Weights of a small image denoising autoencoder.
Model: 48-pixel images, encoder arch mobilenet_v2, encoder activation relu, encoder depths [4, 7, 4], encoder widths [32, 56, 96], decoder activation silu.
Training: soap at rate 0.0045, batches of 128.
Rows from block 14 of the encoder of a small image denoising autoencoder, named by matrix and row number. Rows with one number belong to one channel. Each number is 128 + 32 x the weight over its row's rms, rounded and kept within 0 to 255. All counts start at 0. Numbers have three digits each. After the name is the row's rms in percent of the matrix's.
After each channel's rows are labels from the 100 images, of 14976, where the channel reaches its highest value: "strongest on" is what is common among them; "colour at peak" is the nearest of a few named colours to the mean colour under the peak. Only what is clearly more common there than usual is listed. The data: photos of arthropod specimens (BIOSCAN-5M).
# convs0: expand pointwise conv (encoder.blocks.14.convs.0.weight, 576x96x1x1), inputs 0-95
# convs1: depthwise 3x3 conv (encoder.blocks.14.convs.1.weight, 576x1x3x3, trained with AdamW), a 3x3 kernel
# convs2: project pointwise conv (encoder.blocks.14.convs.2.weight, 96x576x1x1, transposed), outputs 0-95

convs0.10 093:125133125125062063119122170175115086138109117163147184140129127090205187159147122094118117110069087111158130127127108084101112151102162125185101163100147146083168143175086181145106178125089143136117118145147099154087150146123133091102167159142162179070064153137135118114135071113084163091
convs1.10 101:139170140153100183143166161
convs2.10 087:143125127100061147127062101051132171172127110116129135156173062137088118125105109119103108124087114122165183137125166116118141128133127110153235168142078109117178119115127160164127142144122127122171157167119133166120122109146146207123118115115075179210159156109065138129116159118154096104
strongest on: order Hymenoptera
colour at peak: grey; brown

convs0.207 089:098154081146088162099154079168106175126137138111107167114164149157128183105064145150164139145112153160149161139141149122133072167138109086076107091101143082073179120083116081185120085147150121120155105054108152149129099122151162206129109116081151105204143104146108172115148088126105141110
convs1.207 102:135143145187111165150178149
convs2.207 071:104176160098150135129047109177086045142120123145152134101153176141182155141148086085141080117123118110096145076152104140110133170122112109045134161154154148144163073088111127147181108134081123147062095093153142175127137141115125059094093154083103173152157165126155135138126137100106103133
strongest on: order Hymenoptera
colour at peak: grey

convs0.489 095:051109106110089125127141096157136155092066133095131154102113150121231121128093126115067171104122147136155103087196175113102130120153110029120123099118136172187148063118129141146143114111097114212103156104154121165121124148129122103108098099109107150122139098150135096110128150095171179133
convs1.489 080:141155129132045156139152130
convs2.489 097:086176113104128159122149121137132123144106099128126040167110137089113131170128119142137136140166187102163101086147098091041137169122091185126176087173160119088076116138110181153138099125072095186106125139119160149134137134132068144085083122115080103125116125092107158140108066151084072101
strongest on: order Coleoptera
colour at peak: brown; grey

convs0.343 107:122104183103155120170154107177148084125175135123144183136104101097101156133112210117132130141075135177135147113130153127091161112083167096088137099099143121074164137176189131139146077113116103193081100140167109157148157127141107178149127142112186088166111069121093083142101140078101188138
convs1.343 108:141184125188112166133149138
convs2.343 096:115043084156101137119098157124157101147168207066084141165102096160164059131119132143143128111137105130150188138152170149076075139148122132120127179151117117125156124098130100133121109133136173118176081148152102137133126130128189066107108129062080169132117121162134165129109156128156035123
strongest on: order Hymenoptera
colour at peak: grey

convs0.199 098:077147124147100134128108153154127152082124163139150133165108126132227150084066135102063198121147113145124169125114207133116137116172107086109177083150124140197149098109106134164117080107121142211097114086115144159111125131115146131107161132127083113110098085134120100154127082116141074191
convs1.199 088:126133152151064178116164120
convs2.199 087:067162166124126139142115091142139138115138079095111068089112146101084055173138135148136116110101154065143111078162111128078138143172122177097154075184190116097066081092119163141112092118087103145127129120113132138106150123142083113083119084140130133083104091071124189149069146104104099090
strongest on: order Hymenoptera
colour at peak: grey; brown

convs0.370 085:173122175045111126140100138075148110173129070130115159115147142112158086069086113099110113098119170097138120166180178150148162171144093165141095155114133072089069105097129129070151095098135148173138106113127183146155129086137107094082196146129113140092166120152095108061133109163143148106
convs1.370 089:154153084153106081112090098
convs2.370 098:141128095151127117157162144070128159079108144113172099117105135109132155071163132104124136151118121161082109139153145138115129157101065146164090134138120095145121125127140081061107192128003170082110083131116130100124122171144132134058090135157120142080133106125160180058168154111157136082
strongest on: order Coleoptera
colour at peak: grey

convs0.198 094:122121165101114048105120143070122120097128174121099096089091092141166135162097080118098164100133131126121109101080154139170166121205098119099188140154034104188138179116119095119122132185135160131123096118147120107154092142125125119132213136133120115155175096134140165080149060144124116154
convs1.198 113:143152132210107139145156125
convs2.198 094:120117086106142166145072119129075144062167160127171160149118118120132122120113161143140065225108128110119093000097102118143121128216092105121136165122158159114096096068096153063149141127155122150084126118139143107111125175120109100088106121118095158153107140147146135094128142123096140130
strongest on: order Hymenoptera
colour at peak: grey

convs0.473 108:130111161140143071102136141183091126082154115140133115103130143116126152067134134109185134101123113143105128179155157166103147100152140199127117116159124128171126145122051071113109097119101167217117186107106191108157134152134137112120108090124048171151111122116036092131108079099151112111
convs1.473 100:142084133144055153109149129
convs2.473 089:152105172198175118149154117132087107062150141151157126209108082129084164130110134125119135181133108092100129170147101157119119135175126061178204136063123125113117146110155067145106095120099152083106135139098153084136126140148098112109135109094164179137163113072122168167112181100094163122
strongest on: order Hymenoptera
colour at peak: grey

convs0.546 096:177056107132152164084119107186159127182113177136057062102124126096148072113083138141125094126113131126148118149166191080125166078125167113129165127106179096134119123152126111167139120138161134143173079093171106153102130135138147100136153125151097179101136105143101088161134224130174171132
convs1.546 088:151172159127134070110095097
convs2.546 105:099107112118126130102155113103122135115138152169083133172110133131160072120131142110128146135137132139159153103112167136111153096100095126174094139074154114118156153136230126111115148125157151158087172116127109095142075089133157098129119148102086027171147194159137149114169206230105112110
strongest on: order Coleoptera
colour at peak: grey

convs0.21 088:099164133147130162069123081110118140087208100120119157168125127115115158158093198141138135152109197155140122130151151144061128105171104124154139162120114113175120127109068125099119181121150123112052140164127110147133185157177120197118179099118120182139213174130108136119140121153163095153
convs1.21 104:140187148181111164141153130
convs2.21 093:131224121120175110159099139157134087087150100150137129087118151077154113133084092132108103161158176122080102083173130146051129115163070123129144093174136126116101133080089163068141137126089086163159081085111155160152166166135144088132132138138125124080093171104120108105073106111090114073
strongest on: order Hymenoptera
colour at peak: grey; brown

convs0.276 097:152122159160115140171093112131154137121151106116141168091129117142143093115108157122148143079137067200095099170180094147091143128150150106089145134174129175124106137176149096149100150134121114074185142088114103085116127103120153078155083140109170068131111103181157162125063061117031100111
convs1.276 104:136120145124141158166176192
convs2.276 120:125168078115120131146158110134116121182148216158120174060092135162080153092119119194152137160154106146115124173152152089139157135156122150095117114079092111156216124155131052130165141134161100087105092168121124148096177143111168153188108147134183107072107123108158105126143116168129156148
strongest on: order Lepidoptera
colour at peak: grey

convs0.214 075:153069160119146158143063129147152160159094157180126122109129082130098085097139132180141113100116128146163146159144199115105125086135192100125136144163132144102102134078062101159133211149170153142150083100111084150117187139103115054124138146103120121152108088136102096107122144149086215122
convs1.214 088:177178169120084106125115123
convs2.214 105:108057111175085165169085090098113126138122157173085080139156141144177112125123093148148135082177119133156171157147122139116133117175093104115088122163166102154156122165231088149132112130114125170137165107152144128155109088117110096171138083123126052149126156128107159098119205195103138153
strongest on: order Coleoptera
colour at peak: grey

convs0.498 115:161072115138219119085044151139153125119136103225109064145188176115133116117094090144142099154134121100123157164143147057125163084129194075111135152080162124091129149135135139119149180133113141117131128122106180175135171156138117143163158135105161115097119130161083141108110167138124131099
convs1.498 087:098078120143170133098082100
convs2.498 126:115148123099076154057140089155093082116170127179136065134116096147106156158133143062145167139129110093102100131086122161133187165138126073108133171124126131107105118094089120202182103155101134067132080125135108109171139149134143141084158151128174176114065139150078169128080093116188127116
strongest on: order Lepidoptera
colour at peak: grey; brown

convs0.294 100:139136129153197093098091107145127191125164160072117101089144141161152129179101164153181144089140116106120090126075148152186071153136098145111141112138101133120082131154088124137135094159108130151132095169098061120128109060114159132146104200119110143192065083085097105131111088106127094075
convs1.294 116:126123134074152116059102134
convs2.294 099:126136192121107059132174118125127137101166085058133126065050128166123136050070143164179093065072154087085109132162160093134100112053127124120130051145130089110157130137112151156135149144132117132141126101077167112140124126114149141117091126151124178120122126091130117106119090104074114119
strongest on: order Coleoptera
colour at peak: grey