config.toml
horizontal_flip = true
decoder_blocks_per_level = 2
final_lr_fraction = 0.05
Rows from block 2 of the encoder of a small image denoising autoencoder, named by matrix and row number. Rows with one number belong to one channel. Each number is 200 + 20 x the weight over its row's rms, rounded and kept within 0 to 999. All counts start at 0.
After each channel's rows are labels from the 100 images, of 14976, where the channel reaches its highest value: "strongest on" is what is common among them; "colour at peak" is the nearest of a few named colours to the mean colour under the peak. Only what is clearly more common there than usual is listed. The data: photos of arthropod specimens (BIOSCAN-5M).
# convs0: expand pointwise conv (encoder.blocks.2.convs.0.weight, 192x32x1x1), inputs 0-31
# convs1: depthwise 3x3 conv (encoder.blocks.2.convs.1.weight, 192x1x3x3, trained with AdamW), a 3x3 kernel
# convs2: project pointwise conv (encoder.blocks.2.convs.2.weight, 32x192x1x1, transposed), outputs 0-31

convs0.58,218,190,210,195,214,199,193,209,220,160,206,197,193,181,211,196,223,194,197,225,250,221,227,197,179,201,203,244,231,168,195,204
convs1.58,220,227,224,233,199,209,220,214,211
convs2.58,198,225,188,197,196,233,200,171,157,207,207,210,207,177,167,207,206,205,211,209,186,175,211,164,231,219,239,211,195,190,178,216
strongest on: order Hymenoptera
colour at peak: grey; brown

convs0.27,212,185,212,179,230,202,206,208,172,204,216,211,147,209,145,188,214,203,224,180,218,214,199,179,228,202,186,197,195,186,197,214
convs1.27,195,205,196,212,255,188,197,211,188
convs2.27,189,212,201,225,213,212,181,218,183,203,196,196,236,159,236,188,178,181,183,173,190,214,187,206,165,193,224,181,203,216,185,168
strongest on: order Hymenoptera
colour at peak: brown

convs0.130,160,205,207,200,196,190,197,198,214,238,186,237,228,192,174,228,179,195,198,234,189,185,186,211,201,192,211,154,201,176,215,193
convs1.130,187,184,249,182,193,191,199,183,195
convs2.130,191,203,239,197,180,217,208,190,179,187,172,189,220,212,193,221,187,152,195,197,246,206,200,197,197,196,223,164,211,189,192,170
strongest on: order Coleoptera
colour at peak: grey; brown

convs0.132,203,197,154,205,194,187,202,236,152,192,179,194,201,201,190,242,224,213,221,188,211,209,212,177,212,212,166,201,203,202,178,212
convs1.132,206,215,197,226,239,202,222,226,199
convs2.132,198,193,239,200,203,188,231,206,185,199,206,253,193,188,200,207,188,184,183,179,203,207,203,224,205,218,245,198,215,192,152,197
strongest on: order Hymenoptera
colour at peak: grey; brown

convs0.45,182,239,219,231,179,186,189,193,228,201,223,202,221,186,177,197,218,208,197,230,174,158,192,199,217,198,204,237,206,172,199,206
convs1.45,201,193,211,209,154,234,200,193,205
convs2.45,180,211,201,157,200,235,182,179,228,184,212,201,196,228,198,202,199,217,205,147,221,219,206,210,225,179,205,175,191,193,214,183
strongest on: order Hymenoptera
colour at peak: grey; brown

convs0.3,216,214,206,255,219,190,190,226,206,234,197,204,221,246,204,205,194,212,180,205,217,207,184,188,231,192,183,201,164,211,211,208
convs1.3,199,196,192,204,257,211,210,198,209
convs2.3,199,205,187,225,230,174,213,198,193,170,224,180,166,176,233,169,174,206,189,197,216,213,193,170,165,197,196,213,216,225,207,201
strongest on: order Coleoptera
colour at peak: brown; black

convs0.99,209,188,186,219,236,187,191,199,213,179,203,195,176,198,211,211,193,200,163,201,246,217,223,208,180,212,200,205,258,198,219,217
convs1.99,186,185,174,171,194,171,201,226,189
convs2.99,205,203,200,216,236,181,171,229,227,215,230,189,240,218,194,212,182,194,214,215,189,185,191,207,182,192,225,230,188,211,158,192
strongest on: order Hymenoptera
colour at peak: grey

convs0.188,245,206,180,226,208,178,191,208,213,178,207,175,199,186,233,182,208,184,236,227,201,197,203,207,163,199,203,213,199,232,209,170
convs1.188,196,181,223,223,177,183,189,172,179
convs2.188,188,196,199,209,197,168,226,200,192,153,142,183,201,237,187,194,197,195,191,212,232,214,206,207,226,200,198,202,218,184,214,218
strongest on: order Hymenoptera
colour at peak: grey; brown

convs0.142,152,218,187,229,214,221,220,203,185,218,195,198,195,212,209,213,204,193,225,199,161,189,200,225,195,183,215,193,235,228,161,188
convs1.142,176,174,191,179,175,197,232,187,204
convs2.142,198,213,233,202,207,209,202,226,194,196,225,232,200,227,181,207,165,216,223,186,222,206,214,217,233,175,216,215,249,203,207,204
strongest on: order Hymenoptera
colour at peak: grey

convs0.65,198,200,211,162,185,197,229,224,202,193,168,203,202,212,200,191,208,196,236,165,197,186,214,218,219,212,174,195,241,187,161,185
convs1.65,216,214,211,198,211,211,207,148,194
convs2.65,214,221,199,189,201,231,171,183,207,196,189,161,222,242,212,215,215,185,164,176,224,199,219,184,202,169,207,191,213,195,205,228
strongest on: order Coleoptera
colour at peak: grey

convs0.24,208,207,219,234,195,166,174,201,214,253,205,212,199,215,192,199,202,188,161,229,216,191,199,161,193,181,188,192,193,184,196,177
convs1.24,206,192,238,180,195,221,188,169,209
convs2.24,208,204,232,196,201,209,183,160,206,251,228,201,228,220,188,198,199,226,213,204,192,216,193,227,195,206,226,190,170,202,215,169
strongest on: order Hemiptera
colour at peak: grey

convs0.61,215,177,196,202,198,241,195,212,239,174,209,185,188,185,218,209,219,205,190,228,207,211,242,220,200,230,179,195,185,229,198,171
convs1.61,214,218,201,176,181,212,172,171,183
convs2.61,156,197,197,193,213,185,222,224,218,229,217,187,177,220,203,198,187,202,222,164,192,224,186,238,212,237,204,204,218,223,209,200
strongest on: order Hymenoptera
colour at peak: grey

convs0.118,176,224,169,209,240,191,213,212,196,169,198,205,217,204,193,209,219,213,203,197,207,214,182,200,258,207,186,233,214,211,195,232
convs1.118,201,196,204,193,257,212,201,207,191
convs2.118,197,191,245,209,209,163,191,216,198,178,211,212,176,196,187,204,192,209,190,214,222,225,192,198,154,193,194,229,181,199,174,159
strongest on: order Hymenoptera
colour at peak: grey

convs0.21,210,217,228,191,218,176,211,225,215,179,218,157,209,206,204,193,203,225,179,218,244,188,202,177,192,224,215,212,208,202,213,160
convs1.21,215,191,200,244,224,182,212,215,208
convs2.21,175,194,163,205,204,188,189,226,207,147,158,218,191,201,195,196,197,180,189,210,214,187,194,214,228,188,172,233,219,203,203,217
strongest on: order Coleoptera
colour at peak: grey

convs0.162,169,191,203,209,213,166,199,184,198,248,219,193,199,197,178,196,164,205,197,211,210,195,169,161,204,156,201,185,180,202,193,189
convs1.162,215,224,219,224,180,203,177,174,185
convs2.162,235,200,240,233,178,198,187,180,185,209,174,193,205,225,202,162,216,204,207,221,218,188,218,226,177,220,207,204,178,196,201,232
strongest on: order Hemiptera
colour at peak: grey; brown

convs0.34,213,161,224,220,216,200,189,202,225,180,190,190,200,232,192,193,215,237,201,222,210,244,225,180,221,199,188,224,212,212,221,183
convs1.34,189,234,201,175,184,176,186,198,174
convs2.34,214,214,188,225,184,191,191,218,222,195,190,181,207,159,225,197,183,193,164,218,191,244,209,220,171,196,217,227,226,195,180,215
strongest on: order Hymenoptera
colour at peak: grey

convs0.131,193,224,182,217,239,214,214,179,217,199,185,182,208,220,184,195,223,188,194,191,210,206,213,209,179,203,202,196,275,189,208,187
convs1.131,193,204,199,213,184,230,223,179,236
convs2.131,199,215,180,190,185,210,212,191,236,177,169,233,200,185,203,209,210,197,182,211,179,196,219,194,240,222,158,168,168,197,208,203
strongest on: order Hymenoptera
colour at peak: grey

convs0.29,226,227,206,221,181,183,191,210,224,195,225,186,190,195,209,197,218,212,200,178,206,223,235,182,150,172,202,198,213,216,231,228
convs1.29,203,204,198,202,259,198,195,198,197
convs2.29,183,179,196,207,181,204,214,195,207,152,159,193,208,224,217,184,216,202,205,154,213,212,244,192,228,204,196,197,188,192,217,189
strongest on: order Hymenoptera
colour at peak: grey

convs0.185,164,172,190,156,205,209,187,210,186,246,192,207,212,238,190,217,181,184,207,194,188,185,208,187,237,215,178,198,181,193,190,202
convs1.185,186,204,207,197,163,226,206,199,235
convs2.185,213,207,173,195,209,188,154,204,202,198,177,227,207,227,194,188,199,209,171,173,155,194,197,192,212,207,194,219,230,196,158,185
strongest on: order Coleoptera
colour at peak: grey

convs0.4,192,212,203,179,161,193,174,203,191,197,205,210,167,238,225,200,204,189,227,186,202,219,206,193,242,209,179,209,227,221,169,223
convs1.4,212,202,208,201,205,232,213,223,240
convs2.4,180,169,189,182,214,217,190,180,205,205,204,212,208,166,209,212,218,246,185,177,192,210,215,184,193,185,203,204,192,211,184,138
strongest on: order Coleoptera
colour at peak: grey

convs0.38,225,213,226,247,211,223,183,210,177,215,236,204,177,218,183,246,195,213,184,181,193,183,199,189,182,208,222,213,199,203,191,220
convs1.38,196,213,234,214,204,215,212,224,233
convs2.38,217,196,176,178,161,196,192,194,238,206,213,197,199,196,194,164,242,174,195,192,207,210,181,163,170,207,216,213,192,222,198,180
strongest on: order Coleoptera
colour at peak: black

convs0.171,196,142,216,197,176,203,197,168,191,209,156,222,208,204,194,225,162,199,189,204,186,190,182,215,221,183,207,173,199,204,214,194
convs1.171,210,197,194,242,161,209,206,197,196
convs2.171,218,164,217,203,210,182,183,210,175,185,188,212,223,218,198,201,154,218,195,202,219,228,216,211,182,176,228,233,195,229,180,201
strongest on: order Coleoptera
colour at peak: grey

convs0.83,199,193,196,201,171,196,149,206,198,188,195,238,195,236,211,202,187,207,170,220,173,192,214,207,204,209,188,239,232,188,184,178
convs1.83,207,210,214,196,161,237,213,214,204
convs2.83,207,214,209,229,195,169,172,223,197,201,179,240,210,190,190,190,196,190,184,197,188,187,158,207,205,183,170,205,240,204,185,166
strongest on: order Coleoptera
colour at peak: grey

convs0.111,173,151,168,186,189,223,178,193,180,218,205,205,169,211,202,187,226,185,200,160,185,175,200,213,192,194,227,206,180,200,207,216
convs1.111,207,206,174,198,171,169,228,212,190
convs2.111,206,190,191,200,213,216,162,188,201,161,170,215,177,203,216,205,230,146,196,223,183,204,208,221,173,210,173,189,207,202,192,189
strongest on: order Coleoptera
colour at peak: grey

convs0.77,192,216,209,176,189,236,210,162,212,210,189,200,220,191,198,188,184,197,198,209,161,159,179,228,202,196,227,211,216,214,242,193
convs1.77,198,192,207,189,256,208,195,190,202
convs2.77,213,188,221,207,181,179,192,203,204,184,178,198,190,197,203,193,222,181,189,233,156,177,186,200,234,211,171,157,189,226,177,189
strongest on: order Hymenoptera
colour at peak: black; brown

convs0.177,219,185,182,208,188,209,200,182,192,152,203,197,217,210,214,194,201,248,210,216,244,185,206,187,176,190,208,222,227,206,212,166
convs1.177,191,230,173,190,191,169,202,179,182
convs2.177,213,206,216,231,223,172,197,214,211,178,210,192,199,187,219,198,182,201,205,218,236,187,172,213,152,196,216,240,229,190,215,213
strongest on: order Hymenoptera
colour at peak: grey

convs0.156,232,209,219,206,207,161,203,182,248,235,170,198,200,221,227,190,181,213,213,195,221,209,201,179,209,186,203,170,210,225,212,195
convs1.156,228,222,215,213,158,200,210,206,195
convs2.156,215,223,205,193,201,179,196,204,196,254,183,182,201,233,219,204,180,173,210,233,226,204,187,247,192,197,215,177,192,197,210,198
strongest on: order Coleoptera
colour at peak: brown; grey

convs0.176,207,189,203,218,157,201,207,184,207,211,181,221,197,193,206,217,206,200,190,219,185,221,238,191,184,166,181,171,189,193,206,258
convs1.176,215,194,216,172,154,201,197,201,213
convs2.176,201,185,189,212,215,187,215,209,190,195,178,203,213,217,200,214,190,215,191,195,203,163,181,199,187,197,172,244,190,205,200,271
strongest on: order Hymenoptera
colour at peak: brown