A small image denoising autoencoder, trained from scratch: trained on photos of arthropod specimens (BIOSCAN-5M).
Rows from block 11 of the encoder of a small image denoising autoencoder, named by matrix and row number. Rows with one number belong to one channel. Each number is 500 + 25 x the weight over its row's rms, rounded and kept within 0 to 999. All counts start at 0. Numbers have three digits each. After the name is the row's rms in percent of the matrix's.
After each channel's rows are labels from the 100 images, of 14976, where the channel reaches its highest value: "strongest on" is what is common among them; "colour at peak" is the nearest of a few named colours to the mean colour under the peak. Only what is clearly more common there than usual is listed. The data: photos of arthropod specimens (BIOSCAN-5M).
# convs0: expand pointwise conv (encoder.blocks.11.convs.0.weight, 336x56x1x1), inputs 0-55
# convs1: depthwise 3x3 conv, stride 2 (encoder.blocks.11.convs.1.weight, 336x1x3x3, trained with AdamW), a 3x3 kernel
# convs2: project pointwise conv (encoder.blocks.11.convs.2.weight, 96x336x1x1, transposed), outputs 0-95

convs0.63 137:488477493505498488478516528512484496492482510444479497493509451472474533495482521482470506489485502512482554491517488541555552474471515526460510504496459468459513478509
convs1.63 091:508502505501501498574508505
convs2.63 164:487494509468492428488473539535512460508507517490483497519502523503450536473540473523501459484479527536489516494478486490490533524490483496516457539473493506490484511502479493442487474489512492522527509473480532527509459490486499518465484485492534566452538483500507502487530489508529513464
strongest on: order Hymenoptera
colour at peak: grey; brown

convs0.159 078:518493555497501530450519523485501500471484495538461488529502519442487505522508481502539520464496503496519525485527484562481446495525479481504482471474518474487495491495
convs1.159 302:500500500500500500500575500
convs2.159 198:504530494494524557490471493477544571527507451474503523523499538546483556525522522520503493452549508513492510530518513511484505520434461502525520483461507493509516500498513485489497475491491521498520479529497504499475507503498476545513467513474483514513503492513490476526533495461518452499
strongest on: order Hymenoptera
colour at peak: grey

convs0.155 110:518481509501488502564478496506509520506452475489507519498482495467495503496485505517503501431517537496484502517525472456510410493494508472472501486498466504474505516471
convs1.155 149:500500500501500575500500500
convs2.155 161:482506500495501474475519529488498539493490479554492482502515460509444534503471530537499500532542505497493481520513486497484506507469508495461475506520521524490521510516502525581510470519557468510557554475486532498485516495510493435500491460501470496500496508524527465504513522484506493516
strongest on: order Hymenoptera
colour at peak: grey

convs0.104 094:573496517484554531527514508539483512474519445481521489511512486460490497520504474498460544475517515515498528480495496489506491478511501517480492494482469485439482512479
convs1.104 101:500498500497575500501504504
convs2.104 174:515463533498519436500453500507482538509515512441533450490505455500496455507474472491505517456499474475524504471528500514542531501495496526486449489509481492521536484518458481515485528500557513489480456501498488494465490491524473479506493495515475512517461517502478492523471492492546515487
strongest on: order Hymenoptera
colour at peak: grey; brown

convs0.264 078:547529546510492490485526502492496522480451487473509487493490497479523453512491469507478486577504497525495524537502502518491541472535508470497509484527534509529483510540
convs1.264 062:500500500499566499500536500
convs2.264 091:529491461500545510484524465481479507479484473485475573490513467497560510511487505504512488492522473479514478506478491508500544534501495495452463536482440528482542528501463524507506547494497487500498476508501496534471504569512535511524491482499490513523439491485477494502500502506480501515
strongest on: order Hymenoptera
colour at peak: grey; brown

convs0.14 108:478483452480484502430471509507499505510464506395523492515496480502537520529512509513530500485502508506511498481483490510497527491520516503503521493462497504454498528512
convs1.14 289:500500500500500500500575500
convs2.14 189:509465514497503550487478511537491485507502471546471509530495485473572507479504500435501514482466496507476506531486485500491455522434484507451446477498474493481476471495459524481519445513492505476545477488500484491509522499499484510482507504512515533520501519539511475475486475520526485496
strongest on: order Hymenoptera
colour at peak: grey

convs0.26 098:491491509470539544433508519487500498506524489472482499516463510468498499515517461510510511445521520506499487491510485562519483453549474504511501490475535469498489529491
convs1.26 154:500500500500500575500500500
convs2.26 191:483521545518549531500545488472498476472545503504532492551490537549454522500478529476522520515497500500484488496522485488492519513504472476463514480507462523502449500515507536505522496514505483507467446499488533479488514517520523529545503471493535516494559512450510498501464516520522516488
strongest on: order Hymenoptera
colour at peak: grey

convs0.204 071:509481466495466511491440534457486475525550480528478463496493511521493511501509515518511473519531483494476496513503505491453513491531448488473516557500490469472483474521
convs1.204 053:502500499511544508517557506
convs2.204 062:504496524466497487505519480488506469476460494489475513476558536511472522462509484485454513535484504543509475493518456523538547485485499453485483534481539492490443467499488462504514475467447516517516520472506535480542511497499486520512495463486497525486482481530476524493529531523509486486
strongest on: order Coleoptera
colour at peak: black; brown

convs0.56 056:515502483504439529459462508477490473504506495489529481480485530493499502514481501524508547529531508510460562508522493484527556504480469477482489521516494478498488469454
convs1.56 049:499503504504518521501562532
convs2.56 064:559502516501497492482515526507471471525481504502516520502530561482497517529485466499466518534482499517504510486507506510524494522531481466485466505475555502495477507496444450524538462499460520560471504481504520464514532513502500491468467478487471497443487482499481539505482503500513453503
strongest on: order Coleoptera
colour at peak: black; brown

convs0.294 108:505499536476548526462537517496488500494532481514480493520465505460492483515525446517512519482512499505495508485517488565522468454551469484507497485489537477510485534509
convs1.294 238:500500501500500500501500575
convs2.294 205:495550560499502508531517508460518497490531503577496522494483421493494485527520482535496482457483566503486449527487514501510504481531500495466525474493502492523495483503457487457515516495505520511472526478499493503510478515502470536525486493489475485479483495489490516483486508452499462523
strongest on: order Hymenoptera
colour at peak: grey

convs0.94 051:509494522484465516468509514492470488502555469466468530486531510466507496487516519487478465501462493533466534487485515472457531461467479506516482523487505469502492477554
convs1.94 051:502504497504520506513566525
convs2.94 057:509542498532492483532525491498473469449435467450496504488510506501481518481523534529503495501463481481505529503514501515513459493511504500441453493470543483520463497468489476464482437497539527514499479482470515457493517486485500514510472539490481503487477492484472457513509533477497508493
strongest on: order Coleoptera
colour at peak: black; brown

convs0.7 129:486504469472538504485530500449491506527562502489497505498467508507513465505501483509486498498531520501475438503488497533536569474518489522500507519499536489552478509499
convs1.7 123:500499500500575500500500500
convs2.7 195:498477597501480509518537520537477529530497499507509496484507524502486583511528470560502497502456496481506512487521512504516507511501515491538476508499455520476501500523492507478484452481487497523550492551492491505537502506524496477526522494491537495510465503527515529517469500477511494477
strongest on: order Hymenoptera
colour at peak: grey

convs0.296 087:470499516516515513566504502487520480520477514484505469515471497501452555509491503551525499512498547483470475469534477511487538555504477506543511502501515476490508501525
convs1.296 060:503511504509532540502541533
convs2.296 070:549471510511488485476543487520481491461487506507470479507505488505536516547485510526482517512502469513525526566497504503503528457504500500512525478515516489465477516477524483513515479419491489484464533489517517470493485499470494546497510485508519511486484490482499518531464490530552424497
strongest on: order Hemiptera
colour at peak: grey; brown

convs0.175 091:514464464474457539464472510511515520499465519438518493516489485474554505514473520509509496440519539494510463518508503483474496506504502516512529495459510475475490513475
convs1.175 195:500500500500500500500500575
convs2.175 225:499501405490446549534491497512498513486544483489474487528481496536461516467485480508506482523446499518494478493527515529462522489498519514498445478501501504496476454505490514543451520495493510498518487512496488525468502523520486524480483503497509450464462504480516498504491494520512448505
strongest on: order Hymenoptera
colour at peak: grey

convs0.153 089:525494542515456499475513521470499502458466516566463484522538523463502500515494512494553517506477483492527505480512497533457481545484497495494478491473492492478505455500
convs1.153 238:500500500500500575500500500
convs2.153 185:532456485497498527514466486499501545514496550512467508503497530514485456489512525521522510518489504500501503504484524515500506493526512516472537508486447492522518486498472487461487442488495500521563487482493475425479500508479486426526487511498433499498515517447499492505508492521527490493
strongest on: order Hymenoptera
colour at peak: grey

convs0.93 092:495483465479468505425469509491502509499449507406510496515506496485542518529505522504537504478492506513519494491480495517479526505498520511502513485455491495456502512502
convs1.93 227:500500500500575500500500500
convs2.93 202:514516530503494446512475489507530511501470487488480516491492528515545500504490492426500490536495503480488455533501508483495491480482526501562443503522517503501494517504483514461502519526505504511475542509477494526490532486499502480568479496505470515496520510443535480501502526480498419497
strongest on: order Hymenoptera
colour at peak: grey

convs0.27 091:526481476488455478554512495445514509505466490501485528513527518474517496493483531496509505476505540509490444517498492475499515538443518495471477496461456490495495479464
convs1.27 309:500500500500500500500575500
convs2.27 222:505490486494506476504501514540505424490535451528512511508491449498480485518500505453504477451520467495492528516504494497494536491538480511542497490486495501503486486500521519510485441497472509511495533580482505457482511509503450423515520492491482476474512486493499489502505505500482539505
strongest on: order Hymenoptera
colour at peak: grey

convs0.185 084:525507544499481518477522514446495494470507503576454501510528536449489492504485510485538515498493503502514500483515505546470506528477477495497469490481518472518487448498
convs1.185 199:500500500500575500500500500
convs2.185 192:520436503500537475496509502504512445486505504536471557509505471502488527484518522496491481517464490535500526498480478501495511510476502497497497493500488487501554499532516494525484463489491503529443450488486514516504534517510486534521434493494490484506496510488531499538529495448498582520
strongest on: order Hymenoptera
colour at peak: grey

convs0.89 111:537488479494463478584503491466510518507482500506511515502515495497527477485472528500482496500515538505478440528495508439497542535457520502486492508483468499508492486479
convs1.89 323:500500500500575500500500500
convs2.89 186:493483514488477501492536486491488507504507430522503492518528520521556418503495517525520481503479536489477521473516487495490488480513466495522540545519514480480515476499477506503480510448537494500494410496492505510499481481503485487480482499499467495493540477515538492497516526496449458493
strongest on: order Hymenoptera
colour at peak: grey

convs0.243 072:529505521517469502516483484525496518472490491487520458501486444478546461511486499523490473535497497504480541527519495476471518472554489466512532485510536493522466521548
convs1.243 076:500499501500503575500500507
convs2.243 088:507494489508499505505520523467528515526506519475463490471506505472499497512493439455502465453517501525494524457458499507510551471525492484517536490562524496500466483511459493487508444493515504509578504496496489513488470509502500568520490518506489495469541499499539508494495522520522527502
strongest on: order Coleoptera
colour at peak: grey; brown